Rows from block 3 of a small image classifier, named by matrix and row number. Rows with one number belong to one neuron. Each number is 128 + 32 x the weight over its row's rms, rounded and kept within 0 to 255. All counts start at 0. Numbers have three digits each. After the name is the row's rms in percent of the matrix's.
Before each neuron's rows are labels from the 100 images, of 14976, where the neuron reaches its largest size: "responds to" is what is common among them. Only what is clearly more common there than usual is listed. The data: Sentinel-2 satellite tiles (TerraMesh). In brackets: how many of the 100, against the usual share in percent.
# gate: MLP gate (model.blocks.3.mlp.gate.weight, 416x160), inputs 0-79
# fc1: MLP up (model.blocks.3.mlp.fc1.weight, 416x160), inputs 0-79
# fc2: MLP down (model.blocks.3.mlp.fc2.weight, 160x416, transposed), outputs 0-79

responds to: flooded vegetation (30 vs 10.2); main land cover: water (29 vs 11.2)
gate.119 128:150096153155162112133100129129129090150175088132097187107168129108146154075156079097114111175113109124125137113062125233088108142151085164143106122132109146115108140140149133102122126141173123161160134193173087127127117124142059150177164112
fc1.119 149:116203088157115162129181119125126134126109129131102136093114145139130118137125152102124075143112092136170132223181172089170154135122171117111120116151162138114147080101104099157130113137107088143107117081097100148138096125143124129099080145
fc2.119 183:112124108192122163118112140163123130118086175166124103084159107124130107184130127102111109080094177133055172151195120016160132113138068138126091166143132122164145107101138149173079176131072126149152108075096126138108119163086153148140153131

responds to: flooded vegetation (27 vs 10.2)
gate.343 110:146167125158213166134139145175098145173192114104133155113136101090114146152204139122108113203081139109081126129150121200117110114085123156050135136152087164146117113169145125142143152096131200165141121178123123129103128163141110118137127102
fc1.343 113:116149096133169132148124139118144211078125168146081139074105131062176084083105153120120131133103077133145135178171131132148151131121119169120122115153135099170116133097157135161161106183050103104127123149079115156139136164127108087078099158
fc2.343 156:133176162160134125194149169170193132194108165154174074075108144142171112143146107096109137154087088161107165124161164037162137164099095119126131063196149137115100082132158125163069138127100117132132129091082120126139079154142167129097090158

responds to: water (66 vs 40.5); main land cover: crops (41 vs 20.2)
gate.69 022:158121125082160165083118190104113119140216098176128130099082147086163191142201164165181147163100139156124139150165124129121153066163106099139109103136119171127082130146089146125152056091110205072163137177105145174152126137100112152100103123
fc1.69 018:191103122105100072111111150124171102170187086111134078105144174142095101096077130121148162182085107180139126144138076109098113103151150122090085095085173158124084132156101098163109110076112171093196134093134153129115086122153202124143101127
fc2.69 027:162130128143139145127101135118112158139126171160122153142102132189136112146198154158146115143107126102136153134119114122146185139112078101087085118099109101102149155111213171126117076121139096143071151144052107067161139136117081142191116104

responds to: clouds (95 vs 15.5); main land cover: trees (40 vs 19.6); main land cover: clouds (31 vs 2.5)
gate.80 165:116175123133097125119162067136155135129161157166142092117155074118106120115169094152136171215101153071101087088101129160123121099138117128089143134084148198116138120102188165164159108108099158184120171169121165152082127129119129152132200103
fc1.80 172:156097132125185131136100185116100115139097101082113171136102194139162151133086148103114093059140102186138175170154122115137134165114124135173106123185112075139110138167068102097092125170154089069133075088133080102179125121149113107122052161
fc2.80 068:156167121185133138175167171143104115126092107175121131105125098148082061139101145107128135127187151111146116133146096138112131150117146144111202135197077173146179131109102083173152094125110165176114125173131085148093127129211112148132113146

responds to: built area (66 vs 37.5); main land cover: built area (25 vs 4.6)
gate.407 023:216115106144148101018151086130117129142164118149110098110136151119133160054160127160146130125109162110125089148122104155118143180103074112191084089085157147174077132120103175161084106136084122085142093129161148114120132044121132086202118138
fc1.407 020:179144078141153125088098071074122184162201077166079079110088172083129149132156141141089143107146095072172140123157118148141108096077119102061138102124108090180092106144099127170166070195108086091153103120118187063103160153146098104154091146
fc2.407 027:115133108120109138144156188145113081155107155117112135164182144151108144120092156094148117077179112170149131127094110124161117158060121190109142068171111158161117082060068077126086168088128093151135096125158135134160044107133087148138073089

responds to: clouds (68 vs 15.5); main land cover: water (30 vs 11.2)
gate.104 052:189111124160173100075123102160045141133157079162140130142090102120076144144142122146180086198093167099080076157138107193087135137130089189083092172147142177131087139146126149144115150098120168124135135139162110089092100095119071121146153073
fc1.104 027:138151185132103099135128146173116094126074137178138085115134107195179103080132135142129137113132126086104135124155131088133165110121072115159128142043156155086159131076203146119145166071081141205088160101078141139134097183133161189175130149
fc2.104 027:139100110156142139160087201125098135120143086143142104126152059119150190148147130142137068122145116105149065083131165092121148170117138147144155132088107136121171083104075096057119147108133073138115106107058124114110162140117107118084109131

responds to: main land cover: crops (41 vs 20.2); flooded vegetation (26 vs 10.2)
gate.222 020:167148117188162103101139137087135137102178104175148171115125133135128179155152167136107108192096166121112090168130132151092166233093145090137089120174172135141133126102112152159125142145128199110195100105192144105081146074118101122136151157
fc1.222 015:138098100168142113102153130156116166118157162110029124142144096115136085179170133139126111105116117149179129164108160100111103038118150108113152135135149137132174148176163096135080147166119157079173149224125093115092174139167138093105106118
fc2.222 022:125155139155132128093138080192129067093152120062064137125099136161117087144147115092135110132142135180131147120178124159133135139208151162166085128119216169064156102105148123107117135183104144119193135123111089145154083115079131089131163100

responds to: snow or ice (87 vs 20.6); main land cover: snow or ice (77 vs 14.6)
gate.334 042:185129113157157156059171104136085097167119122139116164114094121098107183218177159104128115177094152189081102175135113126104147129161135141172120133206156211164093126179091171179118140136070121147165132161157126126112100119143088149156144142
fc1.334 034:070106146163126160178118161166113144095146176121110251101129052075135096218142149112121128130147111162119119118149143133132157124120147150136195109131104100104142077163139098121134190145118153112124195145086095126099113227106117122115148153
fc2.334 045:149129168116149160193147158090142197128165171178108124150137137131152116128128133115097157121157041082220148115143167121122098164142129095087144147122096118113164110060160087127151171116123152128181108151092126156095179070091169163119136094

responds to: snow or ice (81 vs 20.6); main land cover: snow or ice (69 vs 14.6)
gate.25 017:161133149129147118088102136098112144143145097112114178095067127128165191157113158112168137150137176127127111079116161148101159161147130135126046099143174164162084119176060147152157131109123117100194115107118144134124111017141060137094108141
fc1.25 015:132135138129074124133156084076135137149117099082151177102108138206074098171036126125162130129169075152203156132127143129091138168142170124091131087137138123152121113172146081103092184135156172085182153115162164117090047043108114091146105066
fc2.25 021:059149182092138071046119122084131163194159110155069107162117129123054145165118160144069125125117117132131110118075140193116099107144184126125185143157108128147128132117174143168131090130154127138175165138151173155156074084110186139146136054

responds to: main land cover: crops (45 vs 20.2)
gate.170 114:141136082109114116116102143130092118122098143153100116163140123095052138131127140191132143173129183039142139136102077170162109104154141146109127187096114139145148135109086114178130142138156129126117158208152148136091198136091097137121201130
fc1.170 116:166140103074138176118106159157071116150131124094111136205173109190091149150185150126107108149151133062079159154132138110138079129078101154136083184083108118140184142078113116172165158112133161143128145162187159137112195083144128131147158149
fc2.170 152:145144153126128107117120156193126149165141180107100160106155173158152171101154168040138094124176147137132146128093197141116105131155104128160079073126165105093142141165079133148132095072178126138143143182097138143119190091188133181116099183

responds to: main land cover: water (27 vs 11.2)
gate.329 130:152134135170123201110144118173128122151170144129106162118156057154147158113164194133115139159097082158107076156189110128156108183128070140201115139159138126115099098119122171126146060161098086155084163093148122167156123094129068129125167107
fc1.329 137:145168117100125157139093129122112118120101121078130155166088143089149203048172168116130138131103127174120111078133137165161133133064110157147064115046154111070110106135103103115200079081107045142109078112141069146179151147130044186076116132
fc2.329 179:131163155173097119105141139153124085139057132127160165054121166108165156168083124082144126118147130184084149114168158142134173148138115120164073104149169131104106187177116111130108110134128101110155130104091043145161107142138125173146081149

responds to: main land cover: water (37 vs 11.2)
gate.201 125:114110111118092115125116132107090134076109074152114099125082147111155144131117154173176142123114124124070104111152120181088148125069124135153147186078112118174154169155161187134164093143145103118102127144153150132144188114095108173120141090
fc1.201 130:153146155148176145135148130152151127194154180114139160116161114145101111127142106090087094152131138124165153147112141075163100125193130124089117077186151144086105096117104072137083151106108158148167122107120106118099075152168146094131119165
fc2.201 054:159096122146178148085145158128113206144141173144175120171123134118130197152144181093102126164120140135094153163131122150088143136112215090121144185126142124165128134150094091085137162158112212198160131160120138075105141102137138136145144143

responds to: built area (64 vs 37.5)
gate.93 119:168058117140156127131082144150108167091131165171117089130135144053083150144091131185148154073132182138126115068154096124094128159100126102154111168122144077178108133140078134148097172151148144107142109143155118138117183118104166130103139084
fc1.93 133:149116163149130116127104142139129059138074090115133092128079159136176158043170144118145096149149115167112119144123144164103141146066109117163103117121145127073117131109127135082128063102143047193037089089149077141167094112123055198127118128
fc2.93 167:074137124102135056173118134163123210104085201128173121108099085135126082100139173141146136116149137129093134103173100111157135184090112148073150092125122092093093105150179120144160108086078129092103148127098121176161178100117147113058091123

responds to: water (68 vs 40.5); clouds (42 vs 15.5); main land cover: water (40 vs 11.2)
gate.348 126:110099115092121129118111161144123131124127105139157140093135119105143181148134158099145145137157156115080147072067142226073145090073090105156112143102103146118155184100095097121191150054127219142100130217145101096112163163119080168097125120
fc1.348 126:117077161119150155158074177100142096100115103122164149118089139104122055106127119130135142096165073173110117151116128100092164180071139128159159155179111084105141146119121115100128124173110130122166088117065072078126097096101158067123094140
fc2.348 188:161186103149099102092223113151126100191099156163125109116123122214131128167119137108104135188084125106119155159144169103139082144107169101166138160150135171140159162120166122198082091170105068131118179139132177081101086096127108147140134129

responds to: main land cover: crops (44 vs 20.2)
gate.148 093:185109118171186170093138117138076099164214143156148147143151093130092172183159115134124089165083183119129051163165134143148129118131079184123114146180090104177096111132084152159110153118102187139210131147152106111096164107124121066143171094
fc1.148 067:149105138157156196097122108116095079173186165165167152129167112167094178195173097125115079133104184085163093165163142107162133088136098134120107132166074075160110081098079140146088153127097154153214128112118099136112155099097125089169134113
fc2.148 061:076123080069131110136101150130193121154164139123193127114095124129106203175178180102103155136154108154079188121115087099118102151117103105039153079153119102154159140184099127203134152138089155118131145131140136121128123158082118081108075091

responds to: flooded vegetation (31 vs 10.2)
gate.91 017:202134112121162124047107079113115104161131090146130145149128131158115178140106142105119127144067114103110124149087067210089126123136141149207108151067132163170103102092130164191133072117104088102127137156130122128139146109141021112179067123
fc1.91 014:158157112104152117099119116141118125129148136088169104146173131174117122128096110079074104170129172131205134112064068194110137169110135124088125093128151111103118135186108147106129130039158185102147102130132175095102141079114157086178084121
fc2.91 020:163161102168149167135079101119096123140174131091121188138126081108118137158102131107143111136094139148185148151120142166100120080111107112104103112098117093147086120108072058163084110100109112161091113109138109067132142177192099122118135120

responds to: snow or ice (76 vs 20.6); main land cover: snow or ice (54 vs 14.6)
gate.307 188:098095114143073112132122154190164133109143139079101197171134092103179133131128137138132157093159122179148096069121129146132143141128114159178136084116125080083075109199146125082136136147170084096157145106105107167165121111107131093154128109
fc1.307 198:165160140122181148114136103076086128148117112176162058088119158152084131126133125113124097167091136078103155181137133109119111117126139087088117174136135178178181148058110132171110124108089168173100110153158151090092136142152125177102131150
fc2.307 052:121095139137148168143087099121139091133116100155116220093105095177198087154107097110142147160093115104125108169131060116176180048124135160116103114125149132195136120100113120111046194071137133082124147128147112117144167143111123118146088128

responds to: bare ground (52 vs 24.3); main land cover: bare ground (26 vs 5.1)
gate.390 124:103172158117127171139128130125175145166156133108159150112153105160232155097154155047054115150089093140139167110126187097137110133090099103171067075098139145117164096086124129101145077121113113131105104121126124127145120129181115162108095198
fc1.390 106:140114130064120062117130162147091135091112130111129098176106147136111074160112112157131156098115152129075153105152134093142106156110176157040141159087106105153155142151203099155105164122131137067131114105153140125094111127134181096095105122
fc2.390 156:097115122127157121112157081101140147097173105163103122109108063153095099095129122212106130175115118105149082183129090115089112131104137098106150128132135122159151131096135104126140165152098176108139117149123189108094102117157119100110161073

responds to: water (87 vs 40.5); main land cover: water (79 vs 11.2)
gate.312 115:132138127128145136104130121134094153126146169097124146149109170074113161112148117148162115116131168150154083175163100116132176055108063141099126096157145134165090126175082113124103133183099187148205085137103073131155151127105095075173168104
fc1.312 112:118174112131115159139133117142075120114113161086130167179104163098109163113151136159162077106162167147162105154162103132168162054103077108126115120175143115129100133167072119127090098192147169160165102116095096146169170099100089118167172080
fc2.312 080:112095152099125108153145104129144161128105081150144156096133148168048133255177106118189171132128149128104176133082147117133129128169072140087121158137085156150164202162127153169108126146151131132171149123163091119099201113129115093098126085

responds to: crops (65 vs 38.9)
gate.125 083:129165124137111133114119087136117110125180110121146125116143064117134118163146117117090130185117130124092144128076114195107145101120123200106117179186119184163137117096102144151162083117120160173179174195135126090120100113158110139185175155
fc1.125 071:114186122113097115111126104102120108098128161115128107101135103118122064136125120139107133140118096125115182126097120176134149076141161186095147136168097167175145111097127167178149062126122164109127203215105189134133103112148145117165122163
fc2.125 057:171141088114057131144087065171130149128123108182147132137124076129144133115152152101101135107126134119149132091192169160106120148147185104111119171100048103106148141153173138126128146138112055107075190122156153137108148183135130139188145102

responds to: clouds (38 vs 15.5)
gate.327 114:121145158133131095114103101099105116111124149195152136092131122136140127117121100109111071146139138091128172114119155171098124096108128107143129184152136150190170161085091149152138064146093134171156154190156164086069146132150061202139185136
fc1.327 115:145116080126134171131169145159152153148143100052109149156129137127130149152139166131149193125103125159130084151123106092143124182153118146133104078106132108074101096173147111103115188125169111081108110072113100167176114114121183061123077119
fc2.327 044:112117105130085156092099140122122104066149063168121123180125110129172145118119126152074108118160068072161131147185099151149119124177125157094073130145157154200152176149169119178122180133093102117102141106118120149157186127094167094157124121

responds to: snow or ice (67 vs 20.6); main land cover: snow or ice (39 vs 14.6)
gate.136 039:216135127163173124053155130165105101164157091140118176142099113118053163183114151157157122168084136118079082147131092115099127172147122122116106130122185180170119134169084163194079135157098122136244127125147147097104100136170091122116107148
fc1.136 030:146150128116161173134094135109136043120148108094112148155127149100164155071135116105090079108147144169143099133103162176130116158092140166187126121138134076111077121068090119092159034085087123157114063115147093181160161175138071138105125172
fc2.136 026:172088145109106093107178196140084111136142062166147143102161099086182162098152135147142134085103124108070105136152124183140138148140131126072123140096131161159104118091141134157120103145120114165114150163188078159180136177156176131176103180

responds to: main land cover: water (28 vs 11.2)
gate.18 130:144159155110137091123125106137115120131168104089157105156142108134122138124156113133155132180112135120039125056077143243120151072059113155057106110089119154100129133147129089108191136039155233133115110134145111112144127167172105143112119126
fc1.18 130:109090172136187104101118128141117168170085149169093121083125149085147223083130175119101126162090192144127154109115127146133101166122073086150054104133197091136113109103085112122118132082131095151098078124154062178102168148123089195082145141
fc2.18 174:057115145110127072170090114065137171060097134162122124135113133112109073088086151161191115127160148104160141105077107198116190047165134066126113125080166124148137161110096095082132136154191184107116123136098131152104124138103106120121168105

responds to: flooded vegetation (37 vs 10.2)
gate.113 099:160171140149159148116189083104089133195125095129124148130100187134121169108143120117121131140064100119137124142115123069136071100178161120073151133130192200172159116117089124173091049132097117100172108153169133126110137175180150143108113141
fc1.113 097:136103129119127111126060171181127134071136162114137113137121053099136109102140158157141137142159145173088131097168131189137167139061095163192078135113092070101053114130162155079192160110119130159069148105088099150157150103117087105152160141
fc2.113 060:087145093120093075153118104149096163099147074074155206178133099142151147131134121113097147060097136117093151131155063162060118123194112128125109152078150107141140147152166138084125187095214153088114065133137130077153128169055118145167091108

responds to: main land cover: rangeland (85 vs 20.4)
gate.216 128:156047109075168127143080139155132130100162077113131151130109103130104157134147172144178154132164141133060081097083123213053164196103112103144096139131112090097136189186079105082146183089185161111113128156158097126120148077109116113135095096
fc1.216 148:132158154184107095143128134117163144122080124155115106097053177137181064084074131132108119097127057188159165130203131074130137168086139113145137081148153106143098096152166128141083069170107079107105120059108131127145086122153115161103088165
fc2.216 252:114174112118137116153124181111102112137095110107093091121071157103100082173116135193167120191118167084101155118171106136154145136062131123095225142123130137155092153150163075161155116159073152108135121159160129105117123154088104126063120067

responds to: clouds (92 vs 15.5); main land cover: clouds (29 vs 2.5)
gate.164 134:121106136145107113124112136173152161121164160192122091109164051107121120118152122166144160175122187098072103058127142143085118120107077102090144142076126168130137138090189134143150141070127182150084149161159163144082141181126171154111173097
fc1.164 138:107125116110099105151100147156170186095155164168121075119147045126124119115168127161156167174140171090079113055130150145091134113088104086093174138071114170123144151076210100134175154095118170158058175169151171138086141184132154132102150113
fc2.164 053:113164141101100165159087110145146132106175167151078118139106089114130062104117114127130178088104111097166102120151135108106125140084138130174140179112155104087118148115127093201140155102122167124105153163120147164089102067139131131102141148

responds to: crops (67 vs 38.9)
gate.68 123:153128122135080071063159052096146122168141069149132141122142156147139152098126064133131172110109116129156123075071093122064100097183121092164096116067201200150129138197128169099093085162207099094163133168154192145123121167155135190170132125
fc1.68 114:160119169111128113135129129090148105197085096095133152110136191176157162111133088093096139093131109155130182119097138075070089142190155087145142095140122137128152127163116096097061099173152096103120076140155146092137098134186145163128071164
fc2.68 049:142160063168115121118118051172127071128095080097159096117148158153107079165161133120117143096092148128115140113107056172160154122128158200091112125163157144108142116142125106126080178080126185083145109064170142152111140152150119119188135128

responds to: trees (89 vs 58.6); crops (72 vs 38.9); main land cover: crops (53 vs 20.2)
gate.378 072:136162123141098127128124150169117112146168124077110152153115076086144083153134134172119180182090120152082106046136089152165116112094094197151157120122151184117101083119141134151187086129085176121143149170127133152124117185131086111093136131
fc1.378 064:092156143148086135140142131163115119134200130105102147159147087121122038167099124160128142158106108109119098092165120125148125081101129171110170126132134192116117096106160124174177105128076245116144155167122151147114112172125155088101141093
fc2.378 037:115119110150157120137147040136108173166131141190086147160099126172097133193172098166166135095162125114118155113134109047106161147105114151140084142160140145152166186155152113124151141167167125064134158103090119146172151136130185119101147132

responds to: water (76 vs 40.5); main land cover: water (65 vs 11.2)
gate.4 031:142124129137126147064159109140115129130171096137115142098115103091127164150133127146174104129128172170088079115154117097071189108159106118087133100163168166173086144146027155126121120081107180102212123174133123131095079221121113145174121095
fc1.4 027:073178135116136181153130186131128154133115102076141127156117079105150097120154132158155125154121109189038114121170183086113172104134155175123164168130110074109160117153179075099102136145125153164096141114108089038117064141117152123150113160
fc2.4 026:120121097181109151153093137136158087094124105104059173112151179162092145094100099187150095175121113129116138152159128111132119126168096144148145125128058123170065105146123126112098154141131127109128167122100170154118096136158115138177143130

responds to: main land cover: water (30 vs 11.2)
gate.344 015:139161115115173161075115130138082059104151087152172193112114154149130206116099201136163117131112114129089106104078109117180129179119150163169065147123117154148146123107061144139122111133117104076119098107120103129152121094090090139133160175
fc1.344 013:168142146130096140152177086135080165178151159085144031120163084149112128141112096129102148117105185145171120117160134054137076140164090113097089087115169123118135099125141088110159176061089176143160091094109092106133112160154197119138141136
fc2.344 016:110134096095137161147144088123155085098109119153099046120116127172082153155180067179148131129108137141118143178144069099156200101144137132129151142118147134112179108129134109058098178100122235128140147072125137117144166123109157121126146119

responds to: main land cover: water (40 vs 11.2)
gate.166 133:180084111100108158104097147109137051138097110112171144150103130120108212139156125159148144124139158122071118099111076170117132146086123121174142172136080119106140167147102113081121145163178079172137103095171102080146144167126033135123160111
fc1.166 137:090152126114128153136096129080153131062093180157132065092110149090119130130123133129135122108147132143151135160157129115135184063083144099118170134154080110142127119062093108144159178135062162134153106135094128093137166130079122108093134167
fc2.166 175:145174143126083112092126109157151083148088175170143046093112108129103107141123166189133173171117143108110177134174071107157124088086151140126141167165111125148129140134147159181098126117101136095095191093098162123101089104123114112164165152

responds to: water (72 vs 40.5); main land cover: water (33 vs 11.2)
gate.20 075:184094095136124082073129122129074107110131114158142152135097129075122140151121111195155137160077170157068081116075118149088170117136095146159106179101124155174120163134123174130112148144113154097132121165154119137104170149107091131101144102
fc1.20 060:161113116102072098078122074092086066101096125129178080152110157124088149144077090139142128117090144103182099147073091089124156105125138115179087151089115098142118115069085181111112145164130169113155119137143147114171207041110089133107151128
fc2.20 059:142107142143135077148143200105124168203121066117058089070150121073184123067077060088083138094115122115095115116127113136140089157119084119164149126126127129112120118057159117161151126137095115125059131111120146164109152189110103151113127096

responds to: built area (69 vs 37.5); water (68 vs 40.5); main land cover: built area (29 vs 4.6)
gate.153 112:138134111170112143161163117203131144125095139154144090107135092139159104123122175122112090167126195118113142117160135091123137209133086114177068155140210122091138155160076138137093139106123095161088124066095096138117113122110199163141123130
fc1.153 108:140147093122121060117140108179102157114117203139110054139139101136117087117127113152126123140094199106089151103169128129152086105078099156046122132085114121115115133145194134219150150056121129099085171134161150171099133079133192124136113115
fc2.153 131:113093121167203111135160101076094157100140088145124100144103155106104147114110116219119111129086160119121083176096100156130157153124134117132134135163138113143118155130081120107131129162116140131124057137075119142129111141152154113077139129

responds to: snow or ice (52 vs 20.6); main land cover: snow or ice (34 vs 14.6)
gate.10 052:177110104135151108089158096139094147134157113181131192111101101108103150146125127141108110206122191104109098127158106195098117201157085154102116157155138161150117159142076125143100170105088136092192146146223122076066117093111091122166183123
fc1.10 037:064134115158091137175044153128165093118129164137121084122155124139161098049138142151142141151120079129117133132130142159137152039094107140174107172072128136080108097102207147160182111142144158168070132137068070135130138104176085179115183143
fc2.10 048:054141104118115121110088142142132138114177136129049144079058118183096096166168120144124130160188159142064113143115153188092147092119084091048169103122101131063171083144117091132119095113168141168164112104113116135085097109145136108130153119

responds to: trees (88 vs 58.6); crops (74 vs 38.9); main land cover: crops (55 vs 20.2)
gate.231 163:161176079085102083161109144160132111134153153078096146184170118158139104144140086125094165102172142085165174063103124146159082117121088172134117102078131127060116138137170106137166102118113124071137158171163188149133176155170151096137117149
fc1.231 169:098079176172154175093149110097120143122105098175160113073086141099117151107114170133165089154084112172093084194149135112095173142133168082119140152175131132194145113117080150120084158136147132184123097085093066112123079097089106158121137109
fc2.231 051:098114151122142144123156174093133158145162160139132098148087111125100126221116125178099119159103178138157161124155114123121146172191168121112110143112065095173115098151136117140165150111144178151129122093134161105063132103089121031158125058

responds to: bare ground (61 vs 24.3); main land cover: rangeland (57 vs 20.4); main land cover: bare ground (37 vs 5.1)
gate.218 064:174121099174169093100156109149100167118177059172125112143114111093133149109133150151150133160078146085077071136152094145105185165108150188098096201153160200148119145138142140113109129169126124184117135148156114152116103201136122120133152146
fc1.218 044:118156125113116145125129123166152153122125119141093102133114153142169162000112148167136129129100157123057092102165079138152173136122121152140090136149177167105092164145116153102144062145111068154035096095108085161167123164116115084098132166
fc2.218 049:062161086147139130163130189126123150125103135106150105125141141084134133129149165072090157150112154139112138188105158143148149121079152116117049163153102165133136188154078095145115136112095138124085114106106089114109136172068163127129126161

responds to: flooded vegetation (31 vs 10.2)
gate.199 129:166134142185183158095140107117113121181133168134143153119142187110124219151141146094122062161112158134143117181128173119145116143153093130138096103164143125141135085133061161156106104133119068200207064108166105136144179108128066189110153117
fc1.199 153:168128153180097124112183077144143099133188102112108114148212130179153117098155049115146113143115120132156069145113119161119155069135088172146102100109124209119098111129154162077116124083174178153124132124119137171155119126128147149194119116
fc2.199 200:145119100092181152149070184099103163117056178143164135142116121142089173172119146146188122116180147116130133166150129074139104209158122124107184129152086064107162174163106103172141144147102078082154107119101146087098174096099166078057123108

responds to: bare ground (52 vs 24.3); main land cover: bare ground (28 vs 5.1)
gate.303 041:201115119165168129081125088128142068155174139115133182134158124112086168154108119135126105152103116131089081143106087110139097148172116191168141111167115146187094129163131203164078092148157101111199170180162183166123140166148094102151128139
fc1.303 037:134106179156191138178122132122164117093107106113128232092093146118117112164111096102111113142129085227124149169144125147130131171147197148117169101178110071165129099199152118122110146161167107133169186128108120148157116150143078112141092159
fc2.303 037:134140132128139171115135163118151127157105119153154137120120172121055114168127126185161141091147075156096116118104080107101094129118061080146207093183167079088071168137088110170132077161099121163162087113157147085127150125176092173109111094

responds to: flooded vegetation (26 vs 10.2)
gate.98 028:217119122119194126055117111104129131161149097176096140139159171128147177076136157169131114149093088138161136122107141154103164131111108113184088107093120152168100115121097181133129084162109194122139136172133076145099140046114070167164140116
fc1.98 023:159125119075182088050174141154116124155140152100139109129174167091135140098128156130135145161106095115081145148112130144113114093139097115181135101123039121163127171170146188161135094109173085101068118150127132123077137141123140106096130124
fc2.98 033:188081176125144085099104115133140180182166129162167093172120102125177145099126113100068129202157143154120135096089169094114124071105158126123133118120150111131158146148158129133145145103150150091111068113174120075126122145141120139096151164

responds to: trees (89 vs 58.6); main land cover: crops (42 vs 20.2)
gate.330 123:180062137164189156106083161128123125134119187194124126148128122072060159194126160150112121129111214119130117128159139133144107172146165123120140156160074077142112091075099135148071219146106132121180120142143129109098180105093128111084161124
fc1.330 131:111145177118125084154116163129126107137071096107130115100064157127139087063093077120139112162160081147082164132123122123091140143060150132093175158163148149107138121111155057120134095109122120186110124058160077085111052113167082138110130133
fc2.330 155:089125145115172124162122116120163193065099182158186061096146094112125102113129175166157148152189132148140141136157103105126177151133123134056125111166134115133129141105136142109155155129094167102107114096051115110107148130091196083107116088

responds to: bare ground (61 vs 24.3)
gate.404 129:158089170141185107098117079100114121168108076116150123143114200095106167058144136140154121102131163133147108103102087140111134115172141104087086117133198130100093109207054135045061120092188152128147065075138101114151122130102145163140129114
fc1.404 136:175124074089092105104127185128091116076120123109094127207077109129088152122138150172170109146168139145131088143097156137133159121096194172134125155089107090126125158108103098123181147142110133123108149158118122117133127188131078118115126100
fc2.404 207:153114130226144178106151110192113152147181148145163165146168110112168116102175107092088112109130121147105077114188163122110146118122044112118105141161115134120103127133176160111095200095147155178128113120127080123144184130123160158177155115

responds to: main land cover: crops (46 vs 20.2)
gate.73 175:143140116177162183094154116141140124173170164175135211088164101142143200175159185097101084171097149133165088162132172123161086158171090123167090103158096069153124099135068162155107147120142072130166143175149147160133199108137113149113138138
fc1.73 183:098121136079095061153103142103109133079091079090114061151096162109113048082075059148165169089163113114098172092097100135083171103098157128105154149084174197103146155119177093107161113142106173118113103103098113099120051150120143112126125121
fc2.73 049:116106069150069153104124116109120089196144117090139140106100107091091131144187125111145147133197132151187103147094184080103140105159145104157115128158173116084105176107145103110112138101106158135163124149115155130091131101111180112152113197

responds to: trees (89 vs 58.6); crops (72 vs 38.9); built area (65 vs 37.5); main land cover: crops (41 vs 20.2)
gate.223 156:132159132096147086133097160106103100120114161164152099131115125139085104137123077121115095171144171061121193108095169198146101114094132147147150182129122138115167166064126104149163081125074150160177125167181169068077175119155075138091159137
fc1.223 160:129155138092144086138095161102104102116110162160149095134118127140087100135117078123120097162145168059124201104095171194151099119092134146145155182125118134110170168062131099153160081123069145152171121161177166065080177121152082141091157134
fc2.223 049:152154156165139095116118147155106110129108163142160077138101141137198121105115091104122163147122153131105117100121145168128102112124090103092108113130146110080141129169129139079073123159131139086159108091127147087142081132087176150139150092

responds to: main land cover: rangeland (48 vs 20.4)
gate.398 085:118176101121119126111149095126130144112134111120125141114101073112193135107134183111095159178072092179103114108146110215147165135071095192166093135124141161091091099097092158121178056136077112129089166127135084145152092138154067130134130140
fc1.398 072:110159123121125137134109107141163155120143138083138169116122088100213128056153184087083150133095070162120132097170135191185146119084099191191109098144129124060086082128104158069173057123103077121073153121134086142168105138156073109151140153
fc2.398 046:112163145121122097177179111125136165093080130152204108148110139094131155106175063138174084123119062106096174150144110078155145115127074114123137114134143137061156187101165148114150076173147121138146130102126187166155155113136125132127128105

responds to: trees (88 vs 58.6)
gate.60 115:128073109119144151156126132144113193121128141133125190144126113083110190138087191148150139107158152150171078091110130108132127193148115122160097122130179037142126128125044109124138176115151095095134118121161121139130174150094154149088115105
fc1.60 106:094157108145116181108127154117163095102141167134132101117135123083148118182141133110063124107117132141182134154182142071176124118085134140159152108143074121195105055040126167169129136157055147126126155164056158144134148097094140112107136182
fc2.60 150:181138073124135149098139087118156084178135083111098127155086086206114173205145090110092154156071106128132149146119131088083066180145133134184130126134118134122162107152113106128107110164140081100144143118195197089129109122255098120125083149

responds to: water (68 vs 40.5); snow or ice (43 vs 20.6); main land cover: water (42 vs 11.2)
gate.257 126:136074100127131141142140130138103182123139111135093194139142122084113193135067185145144150108137146129179082089096111111129105170162123122149077131124185045158125143137024117112123186130179104094135110127174113147129166186126159155090124102
fc1.257 120:154098108120118083130133092135107157132125065121121166136127113147140159082087144117189133154141132109111101100060104198081142153172119119138082145114177128065142190187101101044148135092215106131094115090191096121127114177157112151145123077
fc2.257 167:080124185153144118145124153147072145107102151131187126112167163050128098072132150151168099104152153143091101106166120140188185080114133132047111124111133130132090124101159135137144161076092178137097080112057054171144120145000142157131153073

responds to: snow or ice (62 vs 20.6); main land cover: snow or ice (42 vs 14.6)
gate.368 019:201112114125157175022140122141135066171143123150133150109092173111072230195142081142144106143153147149113123154089118140113105162155128158148109123156184172129116111108085110130147125026160167098181105142161152138087117075163122108117070156
fc1.368 014:096141164141136114193124113118133096113137128130125188069111176145169139111168145124135149129122063098098117117072079147144128078090087184147188166152063126123124117144101169134118074086192105170080182133078128165129151091194106145167085123
fc2.368 021:136116135136108092114166149128161172140113126113136024112149102135158118128108154149134127107149187116135126144131117152110116158150162173149042114168130147125138166108123065165164160130123152064125087148124140091137074211106180092149158131